config.toml
horizontal_flip = true
norm = "layernorm"
mlp_ratio = 2
patch_size = [4, 4]
conv_stem = false
adamw_lr_other_params = 0.0021
weight_decay = 0.1
Rows from block 9 of a small image classifier, named by matrix and row number. Rows with one number belong to one neuron. Each number is 500 + 40 x the weight over its row's rms, rounded and kept within 0 to 999. All counts start at 0. Numbers have three digits each.
After each neuron's rows are labels from the 100 images, of 14848, where the neuron reaches its largest size: "top examples" is what is common among them. Only what is clearly more common there than usual is listed. The data: microscope photos of single blood and bone marrow cells.
# gate: MLP gate (model.blocks.9.mlp.gate.weight, 384x192), inputs 0-191
# fc1: MLP up (model.blocks.9.mlp.fc1.weight, 384x192), inputs 0-191
# fc2: MLP down (model.blocks.9.mlp.fc2.weight, 192x384, transposed), outputs 0-191

gate.318:512491453504457478502439521531553520500474513443452386496531547484561500462416571492457557498500556524454485478487507506564518447551520491513481446383517548506509489477513490439503497519493471485576518515495502542516498449506466484534480536561507458479457422526505525497467521492511565441518531561554526523584460519505543417460469462534487506563456473518504457498508562523528526528517436524477609464558456531530451489452499513554493475495571475528483444550420515589480495489506538570506478595497535456525531558509491514452514472546484569477506561465514483545450428495534434493
fc1.318:479506540492549494490511468493429478496494519554567574497501474520493453501577431481526447562523431555532552500540502502459486570517451469449531537571479501523507512533522550537482525526501509547530493436517520485447476523471541485477520462427497560508543513468448478514553466483474481577532476474455437498468525469449541556560493515465490489504550542514496522517525443470461498482480556488508453514447514453476540496534531471435571552456469476524554542426543488366510539486493493466483477439474429555418543462464551492481465532442515415551562467487457506447580594487457555506
fc2.318:558371559508514488514502501506532487501477503538480533481530540592503497509505509522499555443542470435482471460480504531541458485458420442521415540489454520547485572545505513440488569489477440478510473444463528567560432573483539480539481475504491532496566525426466495559527475464517455473446518515471545531483512431528495486554484568531415494533501450474446458541492535503502531511530505486429478484531439549519552489576462530532398579530507579461483504463469467577459565557479523527549480499468526473427437510560494516482487496507440499481469549479504486454473494451484517530
top examples: cell type: artefact

gate.201:506454521612536475531547489473569456492482549508435463445485475433489494434439385553463504510562581473492522527553486524490458491492487571493476477428528463508617459495484519452453538489485535459493433400528458474440487467518489471544449483447495569461484485485522464560481444455490515558527499465545442536414529484457503510495491491442445491412493542482575506511508514561524549527494467495460506558511561528554508527510513506543540495500577517439417469523483494469506491467570461523524531447557515478515537492477483508508466544479441530529472528511426526513532496504536527523
fc1.201:521472461469579491430488562491525474467495552518441561490550508492505487454525566457513538546477528467499483459570477504542524489488456562445459534509512438493543462499472476510500482487516581499508584420519537526453455501484506502438561462493515420437459440501501431552492544448502521527513533520506518516423488424599525509496527535456504446529534499444509453562552535523472525464482518555511488510460477454482533414475556509512547473440548536497461582535550508466580481506511538536481454645501536489454473465480469549534469516600460453517446472477459494498469512473516500500
fc2.201:500445433452517515488562445468477515509583455554487502502555471465541541473614476441420470534468467414479493481552556516503528427527503415512532502512493485497490444513449519479495496487510524480548453399491521435515454493479538459502458507540513477567487512512497509465504508559495480570506503498453514561510480482504528579455499488456544577524556456534527424501505572487479542493504500549515536500579492411533546498431497537519488469504497507489489491469476469477550589526539543462485506475457495516494527462535498460545534505432409441611571543469521426499518433480471502543
top examples: cell type: artefact

gate.257:549560569491569480508470483551573475454553490373509526432501453520477526576489537482491533537431517531546518536501481549548443491519507507470537450494470546492568536514494541488524520451451522518499475518544476462568413487428491429578524475490504494524544482466480504454398536461547500513467491486494508568468548505530514514498494497474549414528405482480499528512530573506500455480485534416560480497447526599540502475484497505504511547423481498498557493444526476451507491484502491470513530572449526505511477457508399506457456448564525425532539502537456476469493483536477518560
fc1.257:465545542463555559500471497518530551479509588463468537557490490502451540650518489501517479495451517536456555516474421489502519476533540471473475469484515493504548481563521479465562466490550592537459464420521457466521473473442526486516504516558518535402591470494452506545522473556471438515485495559521520465471457535546548495486490521514493535508473497468512472471473481561510473552528532477492497478523534480514434541493488529508538476454535470520439508470481470536463535472507473479475491425400490433511544551515532515467523456519512585501490472559554382495461455554424569432
fc2.257:467481579432495506518568495431505526567548496546548538516483462505574474526458535534418463489502463525508484468486482469480524477530562536457524516526533449449471582509582538550517500451440450476539508459492444516465485492583540472516501453569559515480517585439525530429557436520473472493438512530443532488508520541503514560545484455537549460505511399495544485460423455469509506454462493513501484438465519467471489534450525462485451508519551492460446533468499489464456536542476511439523473550497571479462488406497493542403581522474457487498449436520494456501490550510518448465
top examples: cell type: artefact

gate.82:479495477521505511489495471531466534438540592429545560491483466435499532472508427515519532564478450484495508450463417527565501503492453415524509534611468502491462498468447494490530553492519596487456546574581470487470476453489509476483500492493554487497510509528507481521510564484519503507431503506496477495552511451498519536393501504487495510550562469497552574481491549574503533532516472531498493536409445433495435512513518489493478527440536622488463450464501522496527496423513441572524524468559549538522496561500465523575495515462500513532506552545477510558519491484511603557
fc1.82:484581390541521499524450513476504475503474527510396472609489490494439544454571509467535532501567516436475489423547470527451527478475561513488457413509506509473460501485528552461511462459518482520399561477460524441543499469498492506564463483498464462518418569511553557408521482520473525547535496434512540521542482509568574496511484528409497518472528497525475451481552582534500520501506487498546427496509475447478430503467527476495439491486484515546431474506534485461576493472518452463528513519533491515500452534504480466497528562442504526432494497440476489485507554497559517576
fc2.82:535503467456479534460486470491544517580512520444530485500531443492508487421538510452503551502499503482511514489496511534459513462545521494467489535511539523504507442506550545523426521508602484569521406582515442513528505502481485478503557559469476476486414513510478518566557504552479524498520562472567558452501469466473464522460539474528447575509523536455488482498503482415502489491488503518469591497546577481507544568496586512522535435479482440518518529546504504486493473558464541496397473494542493508477501560505509504489489402611484539424458468519494418526510434540517484388
top examples: cell type: artefact

gate.206:469504458567484491481522504532534461529560547475408439508481451500503472453480446469537549458484524453550528499566470513541403526510455550474508495595455432463462472482562509504464538469533519539503494607488496551460534537459463479559486466496556513504517517491467557494446543372541506447492504500524501495500482446523491506468538486494489516525537519514473458510498511459484498514577505540501447536529570575517606492503554509542528569595479478520449478473415466435433499420496510480488523577495542473568514487499543467607515485520499421472498503519473477529511502517539525473
fc1.206:530546466439549519553494458457497524473534392452528448526526477511489481558496569444525422574467464586511529472482544518482557496475486467536451507488579507569522520484487566524487528497506477433471504467493512420531527507487536496415482420487526435514532520489503561494505463587442518514458527521424458494491533510450477486561520553499500527524483492511486465449520453510512495505540526404504499472524467450485465538534482449470572503394532537434516545490585511514550520564434575497518511482493477494469530510532488525398451485467526572493521533530565506467513540500433439498
fc2.206:463516537448461524483436507466536543551506425511540476554526465439445496512461477516517451556512511497448510484485592467483469416570443515543524521511503441487516503503496473500452499559510484498465481540495495501553592428541429527491598508448503488429515440573552465435557486504485516510529530527532524517498450537511474494531477495530512505515551463488501513478574493404544541429410525436605544442497444511501483514496479475488425550443513468567508552482491515561545534493494489491463567557477515495465556503453520499487526465477501491487519464355509552458470493518520505490
top examples: cell type: artefact

gate.239:565461474549470490500563459447447452475526489514453514420506456484562477470419530532527518465474492442560500509507488492467483468506470552445522455472523503530520492540490540458483560556558441621434509435576537473473529569522516496465501583489527559476502566407485548503491484560508552482490487478449563518475453532438505527521516450506454564524477520496541491531485502485486531543502470578548504528486421516468485538548487483445490484512540495465505474535405530583540538499547488468461440567570484540498512530513502537566523516535506527467485449527520495510422428468502506404
fc1.239:492516476513462455508528525440450389518490500535449515443470438523492544478424572510482543522456478457518456530438520486529468470498588521498516483534517528538507520537527493462508482596588441582471510490555513490448568519567486523441537568517494519437504513454529531488498494585451578518499521487477614508488409527480483537455531458520492478492481488462519518552530497512538548516534483557531549509453488439498512535563482505523490475513517427509449454527447490539545433496485489479469478571468452494487513522512561544541528534588487542481468481537531510547409417466521558468
fc2.239:475492479518532508462457509485494547547416432523517506519437489545484502484436525519445495547504536497598584538545507549455453511496564455528465568441529481481440533514528460525536496481502548544509483494452527442515505489472478546519454467499497537526516489467532586531610483474536448598460485496472509545474453532468461577571548505460455461471503481474467478510484444509506551504498441418559513576487578524507463460514581515524457479485510499487444498554535501560558496531425494492461477560520477515471555520547536565586490527469520433509407491483440491439520466493514520456
top examples: cell type: artefact

gate.356:565530484543535591493467430495501548570429515492541528481437567480474579574576479469501557534452549473521524497489492554538514467512497482480466480545525553493475512600488552525536479455521557470483482448557511547527520397521513514501442500502443549477520492521426543422499519445460528499493441494567554507468521446461438528489466473490441559507502503494493539477520514579532496465501457550444527490488515387522520482473503452532476548520458524551565408475472459490514429511481474500477495460557508523528540535518452471575434518483476423509524524434497506536492460516562483481
fc1.356:503479472436484468499533519522460504505531535530551507543491426519479484465513505508527428464525471513456460494514530496436527534504470513503511490427485462500522482459492475432518490511502451540546509555499484436484524526492461505468500484521508494502437437557582454553505471594516434485502552484428469463519490457489591484530549484545540470479499507537492415499477429451466517475558510440549500519550533616518487535533514499412572449532470444516486535560533509536457613459489529480508499531458573469519435423473524488412602493470528581546498553486525514431485548489455469545
fc2.356:457498438444489486510546512486564499570597523564528525544427438512439510500469473490508572519500450498466480568555548512553528512467478452535454462543448550565468477478475443486514492500414595484549462547460504516445575507559466551524522480528524517464469508414508455526547553524493466493488513507503527524509576503476543472477516520503461482459509557530540540501542514479487440507452460530462503463450458519527490551549481503492462456498493526529507434539470452481532552478559490475556464511445557481551456486525440530494552389462474493465436597477443483423490415500485491486
top examples: cell type: lymphocyte

gate.372:474544468560484426510532512454483520487444555545510524457479543562423437541419443496482543599518546439489499510456480533534468468503478447517484504459436497545464520494411441435539548505483519516482481497507453451499500393520518463510549504587506556520470539529504538545522513512433524512488453523540462503461534571446519552478527530573455480473533498503505527485531445537472444537515437448539569538537471442520438497506476532512471481451516581475541477485491511472525480493511517516504511405558435444495595506513497518519534546468530497499558492439563496599494549480515529447
fc1.372:442454560515516498510418458519559467472536459482518565559554489489505507432594533465486508420510542534529483442493522517488467504521488553459569565535489562522497507531604565568539438534582442512502521465563477528483480589525467544440482459505555443491565464486490439460523558558558519485504482473480548446523482488539525495501484466438467536431514489469456427487472538479495484458467497538510458510467554527554475518472463423476489549516502464502491494513556496516494466433490487505491473520477531570482399464484475485495501393507425514463542471547471549456535525484504513555
fc2.372:483491476531460448537504508507485473507517515514506468563511476544509462517602488457385436494376509513451479524540521470552485481415517511455476482526454501437426533506493521530458463610519527504454552516445486503487525544555533479506436511493429520529489563515465487543562496572465485526517527488522476510523517459496534445515538468507536540459534513594527486484556517506518577517486553544511442444530440537444475520497486502533491473543508583482474507521507509502510474516540405464428611438529468516515408519501499520440593470467492464565548464482505499471522468507546496478
top examples: smear: peripheral blood; cell type: segmented neutrophil

gate.250:502497545454476502524470510480538542490468514564420468497497516530507527565561468546529512501493459510439484537426567492465432444486492482462441554528444466462560480515499480491498542489526516502488410562530459462565455516487512513540490451511463531507545390445542483502556432528438468473510506548471480515439468469467514517532523520477444482464520546470503523466495460546548511541551506527526506547503507510477512482583459490465470426536496575490495609585601587459507531454558497443446469550508514534507502533485470457516534564424495525512441535457437495484499475461498556410
fc1.250:579556455544493431491515471520486426522484527505558490492481452510499491430429604414467482447541465463557507495564489432562514453493556533503547473536491480529472521487490508496510488548479452510534505448431528511472549524524498498486495508451537433447501524469468507487435571502465505479520541526541583518601478579542511512454562532570487555567483500516506438537479468462480474442411480463489467487510511482507483550448533501540514520439486399537529431458462483538488509484511523521500507453541470491407443443499567507517507438556473470454525446524481514518569549492511451469
fc2.250:412516529532479478474466527486475529482505495532487492491574453513537465529465482493533509500589507492468471509453463478593505467456549550479524489521540509480472472521475590514467478507495547534466469393492438536499486446444548565468479548512561469557441483496520483541461481495520435544457458532469433489478522518458514491431503506475578505444426561522503499482521509452438439449483515464441524498554463556511526447505502459520494435556540566513496565570515444507467535456477531489488405544501513453548589519513520534468460541418518468611471445459472507514515508565459520551
top examples: cell type: artefact

gate.117:468514511676447498435526464459464503513482491458448500491434526534525531486457436513546489577497572435557492492566446571521469493504490498490514516518510461472477521534478525531493514551538525527477457505548452442533572535467526512561455465517530528523542436518564523502429475451510545434481509527494498454498462473518580518497461561473496500462577499515495527524488463532537491502461486535533442571512543487502428554438475526488508491491520610454448551476487526420523490504524483504538503545457505502554456441468485516549527569526449533469507476515448515516526401552579491480
fc1.117:535469456425506440534514536549528537543486487536544492486519429520526493504514534520471558463527445537508530502556501486538488512486508455542442443514442552547499487505617545462435539523442524484486455486455481554432406556508450537450487523496479558522472476451517457512528510528504436545551463433489480515501488546455420455564498489562452466463439558490482497493476550498467598491527448436479568500429534493496531469563485458468516493523489436533515456503506499501432513512435420502480512484491477525521461505517530519419466453505534547548463500556484459451456565409428540508
fc2.117:528561539476490489475546431518540478586493493495460476503522525486529539507502615637470527477444508569539548471510586502445494492539460520561531490438529509505580560510493497467500531398508477485536551451487458505469538494535488448452470501539535534476494527538506506518549457469576516482474489483516480454518457570496437496520518560473494405546520445556490528526442489554502490462493493526531526532514446463556491485583457488439492440513518480425452453448444518494550491504474468531461487505528527471497534538458506477438479495420440481535487532473552444412440441520486470503
top examples: cell type: artefact

gate.213:503494474519495507492524517471532455505407524504463477472562477458493483510574511498482395571449470508557558567491474467486425499582491491518515528481538485429581525456529512497513573524524499556498477460503533455534490573482537485445492566536522523613488427478549555557406483531495518406483482532537521482547553464492444489589423515512471433492464539498577509500517453555470493516447512455497510531551487556507492483479487540484542543449511569465492543492499503527488471538503500525408472471487513477489449460452566503484475459561508432486497469442398532467495515491496538500
fc1.213:486517440445502557516504571520470534555537513583551423475546468560481498458534554475567568499494447514508472493525479476564509476399476510473451488539497561523525491494485502477496567528483453501482437558479531443545437501486561492520475452503499486486509466501474506432433567514566494548499500466460509578443488425423484515568450496571580463500567462525463502549541520488500484468485501450518469461439531467528523475504516458515503472462453487519486464475511535463507490611492467564486546540510445471501467552509505507575515448514509572533508456507554546525628490500456441514
fc2.213:540498407451563478527527422475564519568516511503463516414501531507584499461512481443493502445519466524568565527533468496487495556500473525520525411518433411553465491475479541505503409439421522510484526492450467479487494471480571523531419496497440517495543453472510498550584480516454488452474450446466500491492486481455533606483515490518468498481467505549522545482496480442487404507491520517553520491444487482489537504501474508564438454474514522552533556491450527532519454453554549518520552482516509478542506527503532512469493587476464416517482490573501517596511520527566442501
top examples: smear: peripheral blood; cell type: myeloblast

gate.197:526408552510471542456439499606494529521540496562529545525404479430522558452489485520483497455450576537589494513514503515435496527553427532456483477511452528513431524496652518520496532478555489459453475445523457497488539502500510486524487563542544474534436518479575608517532492479521535502477439524587522512529496493519479452536501465501460485581466524521507489489445482512530486508484527437485496525431479513492514537499447537502521567454512538550487491482487563506462501578483510486453453496450481533536455504478446506473496590501523534508529512498441470499422478564470499442
fc1.197:525486517470471550534666546376498513504490518448428444544493567486495501503497508487543499526567528515469516471477493487551549462483581553490560470521483502506511506450400491489505525501504473474507551611499531510591481420554475506519498429517450535442509534473422433524459516523453466469471469514488515470476512436518550500529568534463578508472490503505495520556497504456491581509505490505493506386534474534502534508525515490466512433492465491542443514486527478503569482442490492465467475501463505440525521471487579496475472458501453511494489535437565506541567459526517499444
fc2.197:494534474457532498435484523500451519446477544477498472552551563498424541494520480482544502472480444483410562500560447498516508487481480548519585495486516503485518429482469527509481436438531501472540557551495455505598576537448493513484501461523545465474507512525468448466413489531514507534611537538506444548458563452505476478497418518491531487422483472528504443587439469557538555441486501523504442505508424519441508491555480554510499459494539499495475468542502449440491555455506453441505498502462527483533611505469549489480465557479547480436470566500493478424499525527539513537
top examples: smear: peripheral blood; cell type: segmented neutrophil

gate.109:494564565470434521612459482508472524495470514482561599481484502478485410545549525497486580523523551540531491494475421392457506507503554472519460455446467506459492446462528478516419540543497487441517496516478532458524538543537544493534490511472486428455486488463408535457459449487559511494464435517530502553563496475456480553506488461505465469579471486497512478511522548503417545527480450534480482555593514506508524468505536462498484513493551438543572567473488553487542480485479489499468515511531503523552513403467486561531516493544483528479558471495596467465581537520485491503
fc1.109:476480486427467466550486548482533517458462539481554474540461530483486534549507619452455489496451518521493460497514482483438549450516464554532477457478423509511467460507474440581513481476499481458598477465530492496401473486510521472491497584480506453614456474452485494499519519506488523426522569493503516464561491472527444518423486495499491479519510564471429607491499571518482500500494444553460411510607556502465512528526511565524509528516530467493527497455458488509408531522480524474452524543583515495522477457498473459516468529479520471541549523454557460428544509497528442507
fc2.109:506433503450513466494475500513463552538440397448472492425542556499428470487543511446472504503483489486564544524460498505532526471544527476497554504462530501524498551516508533579459490487528533577482456440539465508539514491515436534464484486447461466497469489472450415543471466557563510576493475530536532497435555538536494483464488448562450497566535487501470564545491539555501467482437465507488536550564547503497513459498542569508514622511539518479462483420489443504464491562535477544514482572556399492485539471483414530461516545503505550534517477553503581531536465442500500496
top examples: cell type: artefact

gate.351:495551413563526449547571496463476479585540456494440528517540534457484464430491382513534563478452437473493442497458507485440460433483506499538471524508469415459551512503544463497521419472512523497522516477530454397509546515585573525563494513465472487497476451462534437489527479472553513504452483487555478532466547494562502489550558492520499441516503452491513497536479567516500523537510478545465595456542500492532438611444493474538448526508499497514494496508480426490500455528583526606510513450495503540466473528507519502517547505415481498500471458514485517483522444502522507467
fc1.351:472477542474447471517484497453511474515520538565582483479495510590561537448445448491539490518468417516460492453556460491417605537467465531562553464480520565522567482523463497507542502511531548491621453442469492424444541508494511492497476513499509539507533519498513480458531495543491535567469488502547541452475508550428471499534486462533445495502457495484481561475452503472435531447472441448480579536510530519534519512466475472514538500498444449520550463530421443485429495567511516516527509494504519579404528486541470480473523494438509570494450556584482542515473443473483468517
fc2.351:476559542501535445421464537458500460464525448468424545458462427466495480561431496609483521541440500579531553518489529523447459607502538517511487524469517457512513475540512490532452530468506466493460467546514508460584482430552536433572565539416510510472539469493453519524485629494472468547507482431477459454491504471486480467500531483510514486567476527483501531487533444507475493482489514534526491481521525524440546530432535538532453493549538504484407468531486454545455475501452485538569459542511486485564455516463552517511468540476483477530424446520442479448537484537537532520
top examples: cell type: artefact

gate.298:443492508580532557481493483553516508461480523479497536483524492524465503574514525484569494489511512491468459539468496455492411494469527531480526458476482489485553509469568539507502525457530563445556437523522439438511493516453480512520583442517500479504496496501507523499502433490577450463486458535540492556501511534596538490496534513463528528466512434443474415487462423469569463454554438444472406536520559492514545481512459479503491530545539476442533511514503477473424502490523490573496493546495485508446511465540510505533499483499488534419630605418594527534550524446451521492
fc1.298:547524529430456504493503506432410470462487554462553535471555516503527425486540512571422477482551513495473519505513523544501479580507416529556470474519447536421485489466422467517543480542475509520474457576431427565517528473523490484486444535505531526559487513555462489510541549495438509516508500436466423519545550454568462562462535485454477550577478516533513502467496572521472463558490576536552501451509472513511474489485501457558435490516474481542541500444434532481530492497468470544468471420476500523596474525498433525535584495425484507549467530461497477479474543522533505524
fc2.298:433479528558511501424429483542529503449483604484547491547464420536537498527557500546441544468438430447457488563503528526499536461453483535466483437503443487456400468480508485521447470531518526497442521523568535452558491505464539499516501508513470457506496526474575503520575436518486578563532524480512532506465480450484476562538521528459472547490432515512531520541545448493570460491426511568486472460510444535522537521526497497474412484483486480483491526440509625505517549468523599449557461479497470550522481498492507498487529559493476429511487500547435504485508511480551535551
top examples: smear: peripheral blood; cell type: platelet

gate.290:538574507571488530434542474530457497405444549480517488463507410492512468575559560527530508510493580473499459485493548506447499482467477492515514552563473482508562516485540541598505464509505553525539467418479505542486524504474587545501478498514482414474498447454566488558497493422501459500457507499531496479514462450470500514524551491490508509374533488525452527502473534590559499514515501609498507469514517472461528459479556436463444511485508499527497537507493423462516496489506519508515535537467500457522468568479437480493549550476464351496516550451483492551492495490535544517
fc1.290:460447527462478561527509485411477472521560461503471525496585527544560528544509417492483450591455493539430493492477462530494577538504484474503461515436487482492434524468487486485537496579466537478424513491516472484524470465565551450494503511533565521517527531539603497549528501495544518475550549483466514502442487544561483477506494529479474474527501480502567416497506467481512485460468470396564478480398569545504424526464488496510518510495431428473480473559546541515475520553477464454447540519495507553530464456458561569518484475502437548494481449554494569476475552530460444524
fc2.290:451440460525461513545469536455437525569466538554484499512550487546480520447511511502557448546539476415437477470474493551541506519523493485525460558545560560507465440519522557537500553554462584555468533524586514517501477511484499472511501537509486495545497488471512551499519512493470498504449448500458525470494441574517449517578488498467563519482478506539408514473513491510491509519504479443506471410482541544466518595597482471454527503433527567507520592506493476534459486524516451523518531605526492465444514498599453525494523498533477485468445493454518484500508448475442525373
top examples: cell type: lymphocyte

gate.105:515430488567505535498553491495515473549443561528496540510545436470489517494566473480472541476510616493454523481483482457532425579481463465460493561457469499559518546514496495511493512494478459586528519406495482547542510459485508472519468535472530526500478559477501438558555446449481446451464558511535457545463451415553504502414472471525497483499513496542497519526468550477485564504435550531505507553501458501568538514512463490511530536474501592512470470494577501443574446576463553533438548514552492419513522452510475536441478443526474520559446526523465503426526468558471505518
fc1.105:484510517386507503522492502490539473487472458479524496493474531552521453465560538386515450502501384546525389516489514504562515502517567521529534457578547517472426507442544490502555477590534510417491543607547495452535519479505468510534539427458506527507503463498486555431502559528460541473542461471430488521557554533495545487486548536498504474482416527470460475453513507491451443541549478537497487454511535480443490501581496512423470501515449451449529459482447490535475568463538446502488494551469485519536529511528493451534511506527546485542555510438512562504471474504519452500
fc2.105:474512391592462506545465551527551409508439532518613532402481486524409467531435484547506501492543497569536535508516485535521560484373487442523479495523473525521488435521507582520521469452498537501523592479534522502504527504544550523492473592480480476426457485527525495508436455383554489560509516505512494514498561534513496493540505545474522478439501549467505465522486471525513539520466427539429531490474509525500477484524463460495508469521495480570518466548568470470445517411526515470476506485536517534467519502479518467534457476586550525465499542521475511490503502519509550482
top examples: cell type: artefact

gate.65:497517476536466496515474533470573524481467534524448532505505507570487493503529455564523458388574500483504451560552527426474520429536507435521565510477486456519441474514539540502466543569532496548512504506512479505490539599526483467581519484493488541567489570488511512520511488461466492497540482514521500479523428580494498503567476479450534475567579522458512420497508415495519526448478494545387524645459494490519515488488463523545518457505473494430607439468518471491474463518486485537508495496471476501528566516527465468476497568460489482473520473452529496517539480521426443554
fc1.65:474565474519539505520507513527515509492512529576484523534475474561457524510478435540457437463535498472555495522530539442486454516477479509486372580447563438515507474477554541526519523517548555515546528513487524445491545573465489486564497477492484543511493466493519425486488465470528550484507469527590506510509518554455538510485476521447505465505526514496511523455477465463476528442531510558451546554444494479501513497470480575505447426557445399508635460463474539545494468531473499596521503478465489468558539606544521431472450569494501482468472467543497526483527447554433497522
fc2.65:495440533545492410501518497514479456390512457387515483486404446536507504555462459546524514434525449504520488510493470516522492474501394579485539518503508485529474556553479497533459474525518500517422506472482458542445528591476544450474472441570434499560523459534523494462501501515507520466547494546558529523463538552541521506440516494547513494441518499529468460477541415517399478518532481488511614492532426518490523459459562450567454522522482504518494510497521486522542416469532476470495515474541510486508531496499469531455473533467529545523524542489469404471506449419501487461
top examples: cell type: artefact

gate.168:566530530487462513498480473487486548473526498589539513429546440472477566475469555498457465499477508573503433502567459543513448524497512547508474583529491539449529471471463480475500519566521444436531476513497460449480607475515404458495511522453485441439550590522474451482457442481552468558494525505491458452535413456468486456400527530519542526553519498489538549525504527513523447517484554449438504516524504519604522489496512501504489521499526493510535524524562530461496473436497518560508493427479517486436593517492510520487508429448560488446437490527531552514507448448491556475
fc1.168:451511545467488494538505536461557486539584522533497556470497544452563517577407559499514460481424535498516499495518458461533459478551477478522494581510491497476435465549471489512495523418525459464481527550506566408480548445467450457476533511488509554463507458516524530546564571484578482599493518479522440469459460441576503493414507536520510447549556491507575517467541512466471514560502535512483480443513572526558482531557492530467524484489446522530484523491561515470490454442523520545502422466508518549461498495508496522432477460451540568486478486475526517576511460482563476419
fc2.168:485458523493505522414509459519485572451476530565464558475560485504569546566448493455501500557466532525546509507559484503484530519462487526532557462532471496463502508458438541475483465537503604548405457536516488506501479520487521546555506535468432479574488517432412493491501490557563493542468407460500509482535426522579519521535494480501538490566381507562507516429531522489399560519551512516562513447539494550484511465528520462500499456494482501492479476433530484501473425486511430550504450525526511468499499494485439466473488523471488494502408450469507544515497485572579481489
top examples: smear: peripheral blood; cell type: myeloblast

gate.22:462479495562458452484528547507465537474533481564519531492437467407535455511552510485500483523498482466569485506488490509486472472463513478458527425502574484495529533529439471492582450518451450562503505484476468459473504500510473464542462439527513465527485477523469559505530525470508516551469498482573464517565389493434548493530467510496469488511494465539488511519474500557540473544564453546500409480471531492435536626440475557457414461525560563535432474455485551486455499428479476524519527513500527516528558559537526483480507556550540441526483453510432479517542564457587477565
fc1.22:472457502569463468512552539505480457511487482414438522460460469473555502486456489475471560482539480479484482519433504511462473421494492515432554459468555481491529550495435545519544520513461513462522489506500449532475476510568437465511491457518489469529513499540472527469477485546491526540452456521517485537496459460437543514486507537452451579536491463487485518505453489535583548513575399528502420563410486407449507579470519519520478503505517504535385487496500510465532462500514406525552521569466475515597488532528573478516500573527496547471499448570503521509466461471454428560
fc2.22:466414526441563593421450506519530528497510491523492513466446517508500467477491500507469626448487480478552444446476472541449440488462423478469500509478506522521430541505526498502544508436492562523507554518497575549496483519504472469450541494527502515494469551531553483524553432562475515485509505517544518503549547496563523539574495512494458552477548504539465478491448417480510514484451528479502500535591422462470483563472521593529405498500464517569442582521474522499479541523561394476490488445529515542505477546572545519475503523450528540484477509438475537445471491527528533522
top examples: cell type: lymphocyte

gate.97:444510513507492434494472482491515560490522566473527437509493586561455519528528451512507514511485576473525451505542517553511489504479543422559552462537482517519508536511474460455518458535510561524469526484510518560454487500462455532469490514523506525496518482522456563449572407466490533440449496516507490545530489469514454491600430451466537513504468507437442438520494520453467459462486465455520515476499560497512440447507432507460469439441494572494504580461562462444413493538433503516567496648499482486488508541533527461470538435521502511482430534514492564530440561484530525466
fc1.97:455479452517499521493462466507522495554469508464511466524456470595593480459569536482490454453515533485468510506517495592549497500509510471513492525576483528492482506467555524501506519490526485507454512408507515501485560541405526544500531468506447462486473512454500536490537589436483544573502481485391488511542552443479492504600432532395481541530481507393495500537423540494472409444477482507559553584508436535505483448500443501534517509504511512501514455532491457508515449461502516492489540584515454515480488493512503512545464506496492566470524606419496530528464481546490534458
fc2.97:439518580447458522484519457495526507566544552472501541475555533504467488497533438431520495436489503543447445557504459530567553440403529576444498481547510448456487506466496457546475492581492521502475548496467531515494565453510449516480486507488475491502506478510500415473585509517509456506516489504537513425507495519526537449410558524452504563489483432460521485455520499486548515505580510474530491506563540520540511534505547536579518443546479388496486505494477503478498451465467561455497443469512433428472440455472583436457493528432542458440486521556548483499558515511487500530
top examples: cell type: artefact

gate.150:531480494540577510504471463474601477472503427480426454502531487562471446480558560523547511510529484532489511591558470479494466467468526574519502513460547479534518450514525549506412481450513530580539508592576493449492469603536466564427547458554530499490394503506422440602532462439502532445457509481488550462481495499550496485429504488492466454527495465501535555524469475511468503489528496530481502542482519547559420517542508499503467481549518549513540517539578422523498483517484539542448502486438501442445515437495498514482480455502481524506486483551491472523509516469511562514
fc1.150:484448567515533566498490431509522512424526491439455467517466489508464439473544580464518526542479535434419488569530546495471523485520531547531465544475559500519452490542502560468566491533557434505528497503532515488497441505550528532437505464515513486504464546497469473500512455414508561456494481449483543473540562605547520518407490497487535448485468483553524569559540480488528531453522480534478448429463452437534455481475476517548499477551493574536477569495497485532453501542479489522469508447423583501417450452494514441520492530520463521486540494536537461467445458506496605500
fc2.150:429426440439498499482471547469498553503537537490500534466524507516579473529515532425502517511459480530525484507472467537500423545583513507487546478404508578463517538481491421554498520455548497516545593500473524508505522413448477523439534481505511452524520509518476537573468464517567534407527531514469521519496534465526519559467583575463518505529520512476532525586495515469537490526474527514472510495482479589543509507490453512468487561455462553518513431526460576502460402479487470391599475512529526529521525465493470470484535525519501487427475559553535549485477515489470503555
top examples: smear: peripheral blood; cell type: lymphocyte